{
  "model": "masked image model",
  "dataset": "photos of plants and fungi (iNaturalist)",
  "train_examples": 90422,
  "image_size": 48,
  "crop_scale_min": 1,
  "horizontal_flip": true,
  "translate": 0.12,
  "method": "mae",
  "mask_ratio": 0.6,
  "loss": "mse",
  "encoder_arch": "vit",
  "encoder_norm": "rmsnorm",
  "encoder_norm_position": "pre",
  "encoder_activation": "star_relu",
  "encoder_mlp_ratio": 4,
  "encoder_head_dim": 64,
  "encoder_fused_qkv": true,
  "encoder_bias": "all",
  "encoder_qk_norm": false,
  "encoder_parallel_block": false,
  "encoder_inner_norm": false,
  "encoder_moe": "expert_choice",
  "encoder_num_experts": 32,
  "encoder_moe_every": 2,
  "encoder_expert_mlp_ratio": 0.25,
  "encoder_experts_per_token": 2,
  "encoder_shared_expert": true,
  "encoder_patch_size": [4, 4],
  "encoder_layers": 12,
  "encoder_width": 192,
  "encoder_positions": "learned",
  "decoder_width": 192,
  "norm_pix_loss": true,
  "decoder_layers": 2,
  "residual_init": "none",
  "optimizer": "muon",
  "muon_scale": "match_rms_adamw",
  "learning_rate": 0.0044,
  "momentum": 0.95,
  "nesterov": true,
  "orthogonalizer": "newton_schulz_5",
  "adamw_lr_other_params": 0.0013,
  "max_grad_norm": 3.0,
  "max_steps": 12500,
  "batch_size": 64,
  "epochs": 8.8,
  "lr_schedule": "step",
  "warmup_steps": 1250,
  "weight_decay": 0.03,
  "adamw_weight_decay_other_params": 0.05
}
Rows from block 10 of the encoder of a small masked image model, named by matrix and row number. Rows with one number belong to one neuron. Each number is 128 + 24 x the weight over its row's rms, rounded and kept within 0 to 255. All counts start at 0. Numbers have three digits each.
After each neuron's rows are labels from the 100 images, of 14976, where the neuron reaches its highest value: "responds to" is what is common among them; "place" is the part of the image that holds the peak. Only what is clearly more common there than usual is listed. The data: photos of plants and fungi (iNaturalist).
# fc1: MLP up (encoder.blocks.10.mlp.fc1.weight, 768x192), inputs 0-95
# fc2: MLP down (encoder.blocks.10.mlp.fc2.weight, 192x768, transposed), outputs 0-95

fc1.535:109140129172113110146104147153143128121137143093106112136139147086088130127100165111146103150127162158078163163144121116135189143094113174191137098107132100128103129150150103113148127134097118147136127110140100116135135113120114103126041116129111137111066093131125120127129131120126110103
fc2.535:156108131124104113119101163125152150124138162091122135154158150118162086098136159094149133133139149113154116150144127162126139158162135113138152091141136109154127171125147123118132146129138123120119109122131100116116131119165114101117134129124130181117129126194151155158148083126155146112
responds to: class Liliopsida
place: top left

fc1.131:113111134132098151124151143109145146144111073102147114179098119193132117122129030167154126114138145125157118120101116109146158134125136136100127134124107081126094118065121128138142150089139103118150102095121124131116074122145131126135178120115146144164161128153082101096104096114146144122
fc2.131:139162104140120123127110121168123102077122153104110136094154146069117117101114197095113112117130128131142121141166126156099110114117134120165122122126156191135150133151150132101138098154127113144113152137169113134162195099133130116120062174129129129120126137100157137136129127156133125120
responds to: order Asterales; family: Asteraceae
place: centre

fc1.660:156142103155098117129135149163147096089132104127109131144130137119152142148080135145156101078122148147100122143144108141148128130095116128156126164096174108131098123127117119115154113167111108170171101093108163119157162085104109093143076139091100103121137178123151127150149117112113106121
fc2.660:132141140110151128149159136123156129118134146117160127145161147102146101097145140097106113132145149134160126119149142160126159138186137136147115071155106096145118146111136128121137163137135139133125110116126124112085116103132144092090155112149120177088117085163138143148136114102175136117
responds to: order Asparagales; family: Asparagaceae; class: Liliopsida
place: top left

fc1.144:165112084134137106114108119142125122123133131106116107113097094140102145134094140115175113107123174137105086115131115156112145117093162164104133162128170134127109120098121131159154120174126093148129093098148151110141169084121105105108088168111085141136110168139134138151131088090118123102
fc2.144:132151160149162129153139135119161137153123121127177168138153124100144081109137119107111131136131148179133112147138109168093143173145123127140118071140086109131114155123121131097136169099157135130149096119106126130108097090139136091105169099135148182082119101164135123148147122104127131115
responds to: order Asparagales; family: Asparagaceae; class: Liliopsida
place: top right; top left

fc1.225:129123149110105131187131129130113112112156098140150151132111111178105190072128049145171100123149113085135135161112135104127142161120116124139103154125132118118128138116140132141097115157077141127104094079154109130133089114134152103168135118136118168107137148115092104129139107144120113172
fc2.225:160113110146121170197147086123131115113122126116115127109129100096116103141161171123113116149156120173139079124122132178123140125096082138164143135126145143093110152071144074147137141101131100121148133088088115129139170107089089175106103156119119122143089134131144139181141159144134113100
responds to: order Asterales; family: Asteraceae
place: centre

fc1.95:144109098147135120128136160155165106106126125105097131149127118093114128146066155143140113089121182124078115126176119149139141129088119144149121126099143111136096107152120127115169125170122125153186117110135152129127137096101132119136112118110119119136115145107184116148161119120128093140
fc2.95:121119118125112154126127169134163132136146147125173149159162145105147100110178131090115144156150134133171125139149129131120151149182132127150142067157114093154106157104152128123126141113137152111110107106119089112111121124155143086122137107122125182093104095173107156156116100099175134118
responds to: order Asparagales; family: Asparagaceae; text has "yucca"
place: top left; top centre