{"model": "masked image model", "crop_scale_min": 1, "encoder_inner_norm": false, "encoder_experts_per_token": 2, "encoder_shared_expert": true, "encoder_patch_size": [4, 4], "encoder_layers": 12, "norm_pix_loss": true, "decoder_layers": 2, "nesterov": true, "grad_clip": 3.0, "batch_size": 64, "epochs": 8.8, "lr_schedule": "step", "weight_decay": 0.03}
Rows from block 11 of the encoder of a small masked image model, named by matrix and row number. Rows with one number within an expert belong to one neuron, the router's apart. Each number is 128 + 24 x the weight over its row's rms, rounded and kept within 0 to 255. All counts start at 0.
Before each expert's rows are labels from the 100 images, of 14976, where the router gives the expert most weight on average: "patch colour" is the nearest of a few named colours to the mean colour under the peak. Only what is clearly more common there than usual is listed. The data: photos of plants and fungi (iNaturalist).
# router: router (encoder.blocks.11.mlp.router.weight, 32x192, trained with AdamW), inputs 0-95
# up: expert up (encoder.blocks.11.mlp.up, 32x48x192), inputs 0-95
# down: expert down (encoder.blocks.11.mlp.down, 32x192x48, transposed), outputs 0-95

# expert 30
patch colour: pink
router.30 [115 142 125 101 156 106 147 153  97 105 155  93 101 102 103 160 141 107 162 109 105 100 102 117 151  99 152 137 165 115  94 119 103 100  98 127 113  99 100 104 165 124 105  95 133 163 155 101 156 163 102 150 100 113  96 147 156 131 161 145  95 137 161 156 142 152  90 100 111  88 158 157 152 100 128 105 149 108 134 152 147 157 101 144 104 110 103 141 113 141 107 150  92  92 117 113]
up.0 [135 150 122 144 104 177 145 126 127 157 108 144 139 139 127  89 154 118 145 144 113 127 152 129 100  98 114 172 147 144 119 103 127 128 130 108 148 123  66 135 168 167 136 148 138 142 144 127 135 129 127  98 104 141 141 118 101 135  79 122 124 139  80 156 136 136 152 159 169 128  47 149 175 127 117 144 151 126  84 148  66 112 152 169 155 130 142 126 119 134 131 135 135 135 156 126]
down.0 [114 125 118 147 110 135 132 101 103 100  80 161 137 187 166 146 146 145 111 103 151 145  94 124 117 189 113 123 142 117  91 145 138 123 130 156 130 151 154 103 108 128 105 171 149 101 123 105 130 136 152 119 165 125 175 160 143 140 135 118 112 139 110 101 143  89 144 139 171 166 131  94 117 162 137 137  99 106 139  88 145  97 167 108 145 142 175 137 140 120 102 121 183 124 162 111]
up.1 [122 170 109 117 127 121 184 158 105 121  85 140 106 117 127 115 114 163 104 122  86 154 172 149 129 154 101  96 108  91 124 119 154 183 124 146 152 148 155 122 134 140 134 138 152 171 140 147 129  99 115  99 139 161 136 107 137 111 138 104 120 161  96 127 129  91 114 104 103 109 118 145 103 147 121 140 168 158 149  96 118  92 124 132  97  98  94 155 114  85 136 116 160 120 106 123]
down.1 [156 113 143 127  85 121 112 103 146 163 127 144 142 183 191 137  89 112 132 156 134 126 105 140 101 124  95 114 131 129  86 121 108  97 160 109 124 152 127 107 156 114 118 118 119 103 101 131 179 138 130 119 141 114 167 165 146 111 168  97 129 109 116 114 149 110 157 100 158 154 117 106 120 174 146 156  90 133 128 140 164  97 134 119 134 101 154 137 137 100 114 123 214 130 136 122]
up.2 [153 108 151 152 117 139 124  87 147 130  88 143 158 172 162 130 152 153 135  96 168 121 176 172  98 138  95 103  71 125 160 102 135 181 182 159 103 155 138 151  95 159 147 171 161 113 104 162 105 126 152 158 118 113 143 111 128 154 129 118 147 119 127 127 120 155 140 136 130 108 131  99 118 150 126 170  81 190 107 100 120 137 137 115 154  72 164  94 108 119 108 131 115 154 144 162]
down.2 [ 85 154 154 136 106 131 144 125 136 122 121 160 137 161 163 135 142 140 113  88 147 139 117 132 116 155  87 124 110 104  84 143 102  99 145  97 115 169 191 137 161 144 112 153 142  85 105  85 143 153 161 119 169 139 166 141 127 121 178 111 141 131  92 112 121 110 113 106 147 116  96 122 113 145 168 132 117 102 169 132 134  86 106 134 140 129 163 119 127 102 114  96 178 133 132 116]

# expert 28
patch colour: orange
router.28 [106 156 125 134 141 111 130 157 102 163 146  93 110 102 101 148 150 111  75 106 110 110 113 104 144 113 138 118 150 101 126 118 107 152 101 153 103 108 123 102 131 177 100 108 159 141 136 100 152 156 111 154 104  97 102 144 149 158 156 148 103 139 170 154 159 155 126  99 116  96 119 146 143  99 101 118 150 133 147 111 142 152  99  97 110  95 101 128 118  74 120 147 112 106  85 138]
up.0 [ 90 141 128 160 124 117  85 133 129 156 151 116 180 131  83 115 135 130 126 160 134 163 129 132 107 129 146  79  78 128 115 141 105 114 147 144 120 118 123 144 146 120 135 164 164  95 123 137  37 160 119 104 136 103 122 104  88 114 109 121 104 129 118  92 132 164 169 106  73 104 108 135 124 115 165 141 110 130 148 132 125 131 152 117  97 150 136 111  91 101 143 112 124  99 102 151]
down.0 [ 81 106 123 117 118 138 157 114 127 140 177 129 162 146 158 134  82 101 129 110 123 127  94 109  82 121 152 160 108 124 121 104 143  76 102 107 136 122  87  99 147 120 130 101  83 105 128 112 133  87 142 153 104 169 156 115 147 169 146 135 146 137 129 148  96 119 117 169  93  95 147 140 116 156 150  77 149 151 101 143 123 110 121 121  98 132 122 148 138 125 117  86 115 164 123 129]
up.1 [147 120 133 130 126 101 133 180 106  97 104 118 182 179 127 165  89 136 117 111 117 121 147  79 171 116 130 114 115 149 138 164 157 144 122 117 148 160 127 134 138 153 142 154 118 102 144 127 155 189 111 141 133 138 143 102 122 159 176 169 176  72 123 154 140 168 114 147 111  96 112 143  95  98 139 164 160  96 113 101 138 139 127 122 139 155 153 125 157 130 104 108 108 168 111 153]
down.1 [ 83 103 142 110 115 141 147 104 111 119 155 152 150 161 138 115 105 136 105 126 125 130 118 130  71 102 174 161  93 150 126  93 132  96 101 111 171 134  93  60 154 111 135 123 115 104 137  77 125 112 161 186  96 191 166  86 129 119 143 107 141  97 104 150 100 134 117 164 114 106 145 139 165 147 158 119 119 160  96 162 117 164 141 124 117 148 139 129 128 130 114  78 142 161 125 120]
up.2 [107 133 112 137 126 135 138 152  95 119 153 100 113 175 122 130  77 122 147 135 155 118  97 109 107 146  94 122 161 125  92 100 142 119 107 122 182 116  94 127 150 104 134  95 109 130 122  99 134 112 162 121 113  94 133 129 118 136 164 105 112 132 143 126 144 130 127 105 135 104 139 133 113 187  87 116 120 115  77 133 127 149 122 123 110 118 104 143 147 194  74 151 100 153 123 132]
down.2 [155 114 105 112 111  89 119 158 151  99 128  98 118 107 130 142 166 111 142 138 112 102 143 134 139 117  95 130 135 181 125 132 142 174 153 148 108 103 122  98 104 174 142 146 116 137 115 143 125 140  84 159  95 148 161 146 163  98  95 126 113 124 177 148  74 135  95 107 148 148 148 147 147 134 108 116 154 107 121 107  96 110 116 136 124  71 137  82  86 155 135 109 102 115 104 167]

# expert 17
patch colour: pink
router.17 [113 150 118 112 155 119 157 147  95 122 160  98  97 105  93 162 141  88 141  93  95 100  97 125 149 115 146 120 147 113 109 135  78 105  85 116 119  96  93 117 163 106 107  91 134 155 152 102 164 160 101 151  90 111 123 156 150 120 157 152  84 120 151 153 157 134 123 107 101  92 166 146 160 108 106  93 136 105 129 140 151 154 103 140  95 117 111 139 107 103 119 166 116  98 121 117]
up.0 [139 173 139 149 138 131 161 146 144  89  93  94 101 126 165 127 133 156 120  97 159 172  98 145 164 148  97 145 136 140 157 129 133 123 130 117 133 108 147 100 169  84 125 106 130 116 123 165 110 175 124 104 142 179 140 137 112  98  90 134 121 115 160 102 156 106 115 119 130 168  74 120 165  99 140 102 102 135 151 134 110  94 101 148 134 126 159 127 121 106  87 122 136  80 144 143]
down.0 [ 99 117 167 140  75 151 132  86 145 127 106 175 141 173 121 131 128 154 114 129 150  87 124 138 132 171 136 129 142  92 133 108 149  79 159 104  87 145 111 117 174 114 123 122 117 138 109  91 128 137 141 150 183 127 127 119 150 167 160 150 139  93  99 102 113 111 111 162 107 121 126 150 126 157 190 172 128 145 119 152 129 108 160 124 154 110 184 135 129 133 121 130 161 142 174 128]
up.1 [126 111  99 102 131 122 119 181 147 149 128 132 151 142 126 142  91 173 127 127 168 145 167 125 137  96  88 186 178 146 161 146 122 140  98 105  99 106 121 120 134 104 142 108 114 129  95 109 142 104 124 111 116  99 139 129 161 134 150 105 138 137 108 122 167 142 139 141 137 150  94 119 122 123 102 145 103 128 132 114 123 124 152  81 134 149 132 134  83 120 102 115 160 163 107 183]
down.1 [119 146 153 111  84 149 108  94 128 142 123 152 159 195 160 175 124 164 166 110 173 109 130 116 111 150 116  99 115  88 111 147 125  89 148 131 115 144 130 130 157 116 100 124 126 138 138 111  84 141  95 159 134 128 122 118 131 126 174 113 139 142 108 124 141 101 109 149 138 122 109 120  97 172 162 133 113 121 155 141 167 145 121 132 154 109 153  86 145 116 129 132 171 153 164 121]
up.2 [112 132 159 150  81 113 210 103  93  99 135 123 135 188 157 123  84 146  96 108 107 131 106 141 131 191  68 133 119 135 130 114 152 137  87 111 123 123 118 125 138 153 117  83 114 134 100  91 133 146 124  92 135 118  96 108 125 110 159 153  94 158 149 115  97 118 107 127 157 165 111 107 126 204 138 153 116 151 133 154 157 113 158 156 123  82 118 124 116 168 107 134 140 140 151 125]
down.2 [112  92 124  90 126 130 145 111 124 114 133 153 106 197 135 187 149 125 163 112 161 183 113 144 136 149 140  73 141  83 132 155 112 117 144 107 119 149 146 135 125 126 104 153 109 147 131 133 121 164 159 113 171 112 159 137 118 107 125 105 147 108 101 130 150  93 136 135 166 159  98 101  79 151 177 121  97 144 108 120 166 151 152  97 161 151 160 121 157 150  85 115 150 128 156 116]

# expert 4
patch colour: black
router.4 [103 141 119 116 158 103 138 148  94 116 155 100  93 104 111 156 139 104 156 115 105  99 101 113 153 105 154 134 145 101 125 157  99 113  99  95 113 101 110 115 160  83 109 101 141 153 155  95 156 144 102 146 111 138 113 153 152 150 153 149 100 126 136 157 146 141 107 107 105  99 123 160 160 108 117  99 150  99 127 168 151 155 101 134  93 120  98 164  95 112 126 163 113 108 102  99]
up.0 [ 73 131 125 132 105 141 113  75  99 116 120 203 166 110 159 137 106 156 112 138 139 181 154 118 150 127 113 136 154 146 145 169  87 141 112 143  88 152 157 108 104 141 141 155 144  79 125 127 146 109 142 122 119  98 119 147 159 167 170 106 156  96 117 106  82  84 128 154 128 171 135 167 111 115 114 137 115 139 147 120 151 112 124  68 136 132  81 132 119 147 131  96 156 109 144  98]
down.0 [106 127 128 163 168 132 146 105 153 110 137 149 129 166 164 139 108 135 130 123 129 172 113 120 117 155 111 100 143 160 147 134 133 150 127  93 129 102 144 150 131 145 117 144  83 134 156 116 119 144  98 148 129 121 117 108 128 105 128  97 145 105 127 114 116 124  83 124 137 146 131  71 105 157 125 115 113  91 118 102 103 134 171 152 177 138 144 120 173 140 152  97 155 105 175 112]
up.1 [ 70 128 117 116 125 107 109 102 146 128 114 189 166 152 156 143  61 164 146 155 154 111 159 142 106 143 129 119 110 131 132 151 142  87 133 110 116 144 142  94 129 116 133 133 120  70 113  64 139 154 167 133 149 138 121 115 149 148 129 128 126 103 111  99  92 131 140 145  72  84 125 130  82 156 159 141 104 147 135 121 149 145 123 116 153 148 136 142 139 144 138  82 118 134 165 117]
down.1 [134 141 117 146 118 141 162 156 149 122 108 101 116 142 177 126 131 152 151 139  96 148 107 134 152 150 100  97 138 166  94  95 125 137 158 120 139 137 134 122 102 170  92 151 134 136 136 134 111 139 143 111 150 160 129  95 125 120 133 109 159 125 117 133  90  87 103  84 157 179  86 100 121 144 156 162 118 131 117 103 145 137 152  73 153 149 122 110 185 100 109  85 179 138 140  76]
up.2 [131 133 148 141 146 142 132 125 109 128 104 110 141 132 131 129 129 146 115 139 159  89 135 160 122 146 140 159 111 148 136 136 130 122 153  70 127 117 106 187 145  98 163 123 113 134 171 108 114  77 137 111 127 156 115 171  98 145 144  98 154  87 136 147 136  80 125 119 158 157 128 135 142 156 109 149 122 112 112 160 119 110 132 163 127 120 115 139  93 141 130 127 139 127 118  96]
down.2 [114 120 105 138 124 138  97 122 135 117 124 179 117 162 151 108 120 132 147 132 120 167 101 119 152 152 157 130 132 151 104 174 143 112 160  87 127 127 136 157 132 141 129 149 100  88 134 110 147 160 138 111 147 133 149 120 152 120 161 130 146 137 130 100 110 160 127 100 136 150  97  76  86 148 151 123 134 125 148 115 136 112 129 127 118 138 165 143 149 145 101 111 171 113 175 100]

# expert 25
patch colour: yellow
router.25 [159 159 155 108 155 115 167 155 108 147 150  99 109 102 106 166 152 103 117  95 106 110 102 123 144 129 124 124 156 109  90  73 105 121 102 141 123  93 106 102 152 192 101 102 136 142 152 111 145 159  96 143  95  82 107 138 142 129 152 146 108 129 163 148 148 130 116  98 126 103 179 139 149 110  77 111 149 106 149  99 140 149 104 134 103 103 100 137 119 117 106 150 100 112  81 134]
up.0 [191 103 169  92 111 133 153 131 139 143 146  81 155 109 137 124 135 124 131 135 119 160 123 116 158 137 127 171 112 129  77 124 116 105 173 109 125 121 109 121 150 139 149 142 125 106 154 123 125  99  80 148  95 121 155 141 143  92  93 117 135 106 146 116 151 142 120 113 133 124 177 127 136 115 134  77 124  77  79 140  93  84 133 161  96 119 100 140 103 154 177 130 148 112 104 134]
down.0 [118 158 112 131 176 104  95 145  84 106  97 162 108 133 125 135 113 132 126 141 135 103 118 157 140 129 120  96 155 187 148 124  77 152 118 149 115 159 148 129  76 115 134 163 163 131  98 124 150 151 135  96 132 138 150 179 100 117 150 160 117 148 178 125 126 120 154 115 147  94 113 127 139 148  93 148 104 115 119 117 120 116 145 120 186 103 168 127 118 101  71 130 133 108 185 120]
up.1 [118 140 157  90 114 105 184  83 160 134 153 134 162 124 137 176 106 144 118 121 101 109 134 122 142 141 101 163 124 123 126 101 103  95 110 125 111 137 130 115 138 172 118 115 100 128 135 124 157 125 105 167 127 108 133 131 178 127 146 151 114  82 121 138 137 133 135 117 118 115 156 134 131  77 164 105 132 143 124  81 141  72 104 168 112 127 104 130 154 118 175 119 146 105 121  85]
down.1 [164 150 132 158 203 163 108 164 109 119 103 104 103 109 123  96 128 109 112 112 125 153 116 152 144  88 166 155 159 131 161 114 134 132  86 101 115 110 145 162 131  95 133 125 160 143 150 141 148 117 150 101 113 137  78 137 138 139 110 117 132 156 129 135  90 103 107 122 146 148  81 164 141 116 101 155 106 101 140 160 130 148 117 119 132 162 122 156 134 110 117 153 105 133 111 131]
up.2 [125 119 154  79 115 123 147 137 129 144 170 106 135 148 139 173 121 123 113 124 122 117  78 138 126 157  83 121 140 139 100  61  98  84  91 133 186 136  96  91 166 184 140  98 119 104 131 117 139 108  94 114 107 120 151 141 115 124 145 140 103 125 149 154 147 142 181 116 134 105 174 142 119 122 120 109 105 133 157 123  99  62  99 189 138 119 101 118 137 161 119 114 122 128 113 131]
down.2 [136 131  79 154 192 129 103 124 121 140 151  46  90 106 103 109 125 100 104 122 135  84 120 108 142 100 143 128 150 152 132 124 124 158 118 110 128 152  92 190 115 125 100 112 129 147 166 165 103 147 136 126 116 152 112 150  99 118 143  93  77 152 135 123 119 108 143 126 162 151 107 167 161  74 105 142 136 130 165 169 122 149 118 113 150 148 134 141  95 145 126 153 112 135 118 147]

# expert 22
patch colour: black
router.22 [114 143 130  91 159 111 123 159 103 127 160  99  97  92  97 153 135 108 154  99 110 102 106 120 150 105 160 116 158 102 113 131 101 101 102 115 103 102 105 110 153  98 117  96 152 162 155  96 159 138 103 151 102 114 109 156 149 149 156 159  96 116 124 151 161 131 123 101  93 101 142 148 157 106 117  96 153 111 130 147 151 146 102 142 111 117 105 157 101 114 129 157 110  93 138 103]
up.0 [108 110 163 136 142  99 101 115 112 116 131 140 107 151 147 137 108 109 152 136 107 110 115 130 114 171 113  85 133 157 125  72 147 153 172 170 106 146 136 139 127 166 113 122 141 108  90 133 130 141 157 111 130 104 114 106 116 110 116 138 130 153 147 123  94 121 170 111 160 113 128 152  81 160 125 109  73 142  73 118 106 113 114 189 175 106 123 158 162 148  90 124 137 136 130 101]
down.0 [107 123 153 107 124  93 105 136  94  96 141 158 100 206 161 138  93 117 119 143 144 119 136 137 112 130  98  92 144 133 122 128 150  79 125 128 105 146 142 123 115 124 156 120  99 100 129  76 133 161 143 113 140 140 164 145 127 119 179 163 140 118 120 107 112 102 111 135 133 101 144 102 113 152 114  82 104 106  79 154 150  88  98  91 161 126 148 130 148 137  93 143 158 126 176 107]
up.1 [114 159 104 136 164 124 113 129 124 118 120 131 136 122 119 130 120 187 155 131 115 130 112  86 144 157 141 103 119 127 133 118 169 129 151  91  79 164 120 199 125 127 129 140 117 134 159 137 102 130 121 103 123 101 119 162 143 157 150 122 141 112 109 109 147  69 149 103 119 144 170 112 140 131 129 135 153 120 140 128 109 108 139 106 101 134 133 155 132  91 169 133 146 121 145 117]
down.1 [114 144 118  85  84 133 136  91 142 128 134 146 139 150 203 126  99 144 163 139 145 113 182 163 121 139 122  96  95 123 132 130 110 109 146 132 150 147 121 107 125 111 154 127 108 110 127  88 166 134 159 150 161 125 105 130 128 116 129 139 130 100 110 129 104  87  96 142 187 133 139 119 119 148 129 116  99 122 109 124 154 132 135 138 148  88 146 146 124 134  80 116 144  99 133 108]
up.2 [ 88 170  96 120 160  99 169 156 168 138 119 133 110 148 146 133 119 107 136 129 138 167 124 115 139 134 111 131 142 128 138 117 160 118 148 177 117 133 107 132 144 173 123  86 123 118 112 142 142 115 121 120 113 110 101 108  91 139  83 134 155 109 138 109 154  51 114 133 109 146 102 115 130 153 148 137 126  91 193 137 131 119 134 139 148 144 130 141 179 113 133 157 143 104 132  59]
down.2 [122 141 112  80  99  78 125 115 132  73  89 196 108 147 178 121 124 142 121 113 147 117 174 136 148 135 100 124 123 112 143 133 138 110 163 103 138 137 166  69 125 137 150 130 131 107 121 112 153 159 166 157 147 119 152 132 185 139 153 121 137 132 141 141 136 121 133 149 142  96 128 142 113 140 162 146 105 102  95 104 105 108 115 115 133 129 157 118 117 114 114  96 163 141 143 140]

# expert 2
patch colour: black
router.2 [107 145 131 118 159  97  96 156  98 112 163 109 105  91  93 146 150  97 149 107  98 103 110 126 155  99 158 105 155 106 134 150  99 104  96 133  83  97  94 121 140 114 104 109 158 148 153 105 158 144  98 147 112 118  90 156 150 153 155 148 105 125 116 146 146 136  88 107  99 103 122 156 152 105 138 102 152 115 142 144 160 150  89 122 109 121 113 156  99  89 132 151  96  95 136 102]
up.0 [162 116 172 129 145 115 127 148 103 143 153 150 163 186 111 122 136 135 125 139 104 130 109 105 148  95 103 134  79 101 117  92 144 114 126 136 158 132 145 146 159 157 117  86 110 129 144 123 121 145  69  73 159 102  84 154 101 129 168 148 149 114 115 126 143 112 158 149 126 118  90 108 120 154 165 120 135 113 132 150 176 116 138 128 130 112 139 101 152 133 125 127 157 121 102 157]
down.0 [146 138 116 106 122 143 144 120 117 106 121 142 117 192 163 137 116 137 137 146 170 107 153 125  93 150  84 172 115 169 106 101 126 137 110 116 171 165 145 117 169  93 122 188  92 113 114 114  85 141 155 150 128 121 176 144 121 128 137 123 153  95 102 135  79 113 141 127 122  98  98 132 122 190  95 126  81  72 141 140 114 108 148 110 130 106 115 122 104 153 106 118 134 136 117  96]
up.1 [130 143 153 136 128 138 156 135 132 135  79 109 107 111 150 100  84 188  90 132 116 119 141 123 130 134 124  76 104  96  86 135 110 168 151 151 145 111 126 173 109  99 124 100 148  73 100 144 157  78 157 111 145  62 141 156  69 149 119 143 171 134  97 139  97 133 111 159 145 104 107 129 114  94 116 126 178 109 162 171  96  86  89 101 196 144 132 127 134 136 128 126 113 120 138 152]
down.1 [128 129  97 108 127 157 148 131 146 138 125 134 143 187 162 124 111 134 129 109 202 130 118 113 119 162  92 134  96 133 138 113 133 117 150 116 136 157 134 119 140  99 118 192 137  81 152 119 109 148 129 132 161 152 149 128 168 143 145 117 168 121 107 119 125 135 131 126 121 148 107 123  93 166 134  81 107  76 113 135 123  91 141 138 118 100 125 145 124 168  99  64 166 145 147 128]
up.2 [ 84 121 138 165 114 140  70 131 122 105 113 135 126 145  87 120 127 132 120  87 143 158 112 169  94 155 124  88 126 161 148 108 117 107 159 136 147 125 126 160 127 163 130 110  71  99 164 124  98  87 111 111 122 124 153  81 121  92  94 150 141 116  94 141  99 101  90 139  69 118 108 113 102 141 118 171  93 147 125  91  52 125 146 162 110 158 115 127 103 163 117 103 170 132  87 120]
down.2 [112 129 141  94 158 164 146 143 147 128  95 175 143 148 159 111 111 137 114 155 187 126 145 106 118 171 118 153 107 111 139 100  98  95 150 104 134 126 148 137 182  85 118 168 136 149 130  97 123 109 176 120 108 145 161 140 146 150 181 127 151 152 100 137 110 108 146 105 154 107 101 111  84 148 128 110 122 106  92 155 102 127 158 129 104  93 140 152 116 155 108 161 152 138 161 102]

# expert 19
patch colour: green
router.19 [147 150 145 115 142 106 134 149  94 120 153 105 101 102 102 157 156  98 155 110  96 108  97  89 148 110 161 131 150 106 108 143  98 112 110 131 121 101  94 111 159 113 103 103 140 151 163 109 148 158  96 153 109 110 109 152 164 144 144 152 103 154 144 150 134 129  76 103 108 103 160 149 149 101 122 100 149  89 139 149 150 153 103 103 100 100 102 164 105 119 125 156 103 108 123 101]
up.0 [105 102 136 149 124 166 184  88 152 127  99 154 123 178 177 111 113 149 123 103 145 182 155 112 125 148  93 156 105  85 132 160 166 143 177 130 154 143 136 116 115 117 129 160 130  85 110 127 110 134 143 102 116 124 154  99 124 145 103 103 186 107 134  76 122 118 103 141 133 182 121 135 115 173 147 125 119 128 115  95  89  96 157 113  84 118 103 104 130 144 109 110 163 107 125 130]
down.0 [135 135 147  85  99 142 145  97 122 114 112 139 113 142 139 140 109 134 114 145 165 151 110 144 162 123  96 142  71 101 170 112 154 145 147 111 125 149 178 152 110 113  93 110 127 172 111 101 146 138 158 141 115 106 115 111 119 163  92 124 152 103 127 146 169 165 139 135 146 128  73 149 141 194 173 133 106 149 157 121 155 148 126 122 158 111 144 138 111 136  81  95 115 152 154 129]
up.1 [115 139 151 139 147 114 190 132 114 140 128 133 120 147  92 113 116 168 182  88 116 126 138 138  97 147 133 135  74 115 141 105 101  70 129 109 119 131 109 152 158 129 120 151 118 139 111 139 127 135 141 179 138 141 147 157 115 129 123  99 150 135 125 118 113 145  84 152 119 124  93  63 139 107 176 135 107 156 122 149 159 152 108 111 136 150 157 139 152 105 107 158 159 149 136 144]
down.1 [ 85 137 135  95  91 132 146 102 110 127 112 187 140 170 132 114  92 131  92 119 159 141 141 144 128 162 107  78 152 119 155 154 126 150 145 141 123 176 147 128 126 124 143 132  94 105 100  91 135 185 104  90 148 167 152 105 124 125 136 154 166 106 135 134 162 116 119 118 146 122 112 129  92 163 123 130 148 170 146 141 157 108 129 118 120 138 204 141 153 144 116 132 116 113 117 124]
up.2 [128 115  76 178  88 133 115 120 100 127 137 111 140 144 116 120 118  97 144 145 122 143 140 140 138 108 163 123  83 135 158 131 121  96 156 148 120 129 135 109 122 125 136 129 114 112 157 115 128 116 163 130 173 127  58 130 133 116  91 160 158 137 123  89 168 126 120 144 130 174 156 117 113 139 138 123 128 135  92  87 153 111 117 100 142 149 133 136 146 104 187 145 120  99 129 137]
down.2 [109 139 120 109 105 163 113  58 137 143 154 154  93 147 166 116 105 135 120 113 166 167 117 150 126 160  56 144 130 129 118 139  94 127 139 156 107 138 112 148 130 155  96 125 104  95 122  98 131 153 135 132 133 122 114 108 127 127 141 113 160 144 126 122 151 143 118 122 109 104 127 122 115 153 180 126  95 164 136 148 164 107 165  88 161 123 109 154 151 120 103 118 151 159 133 107]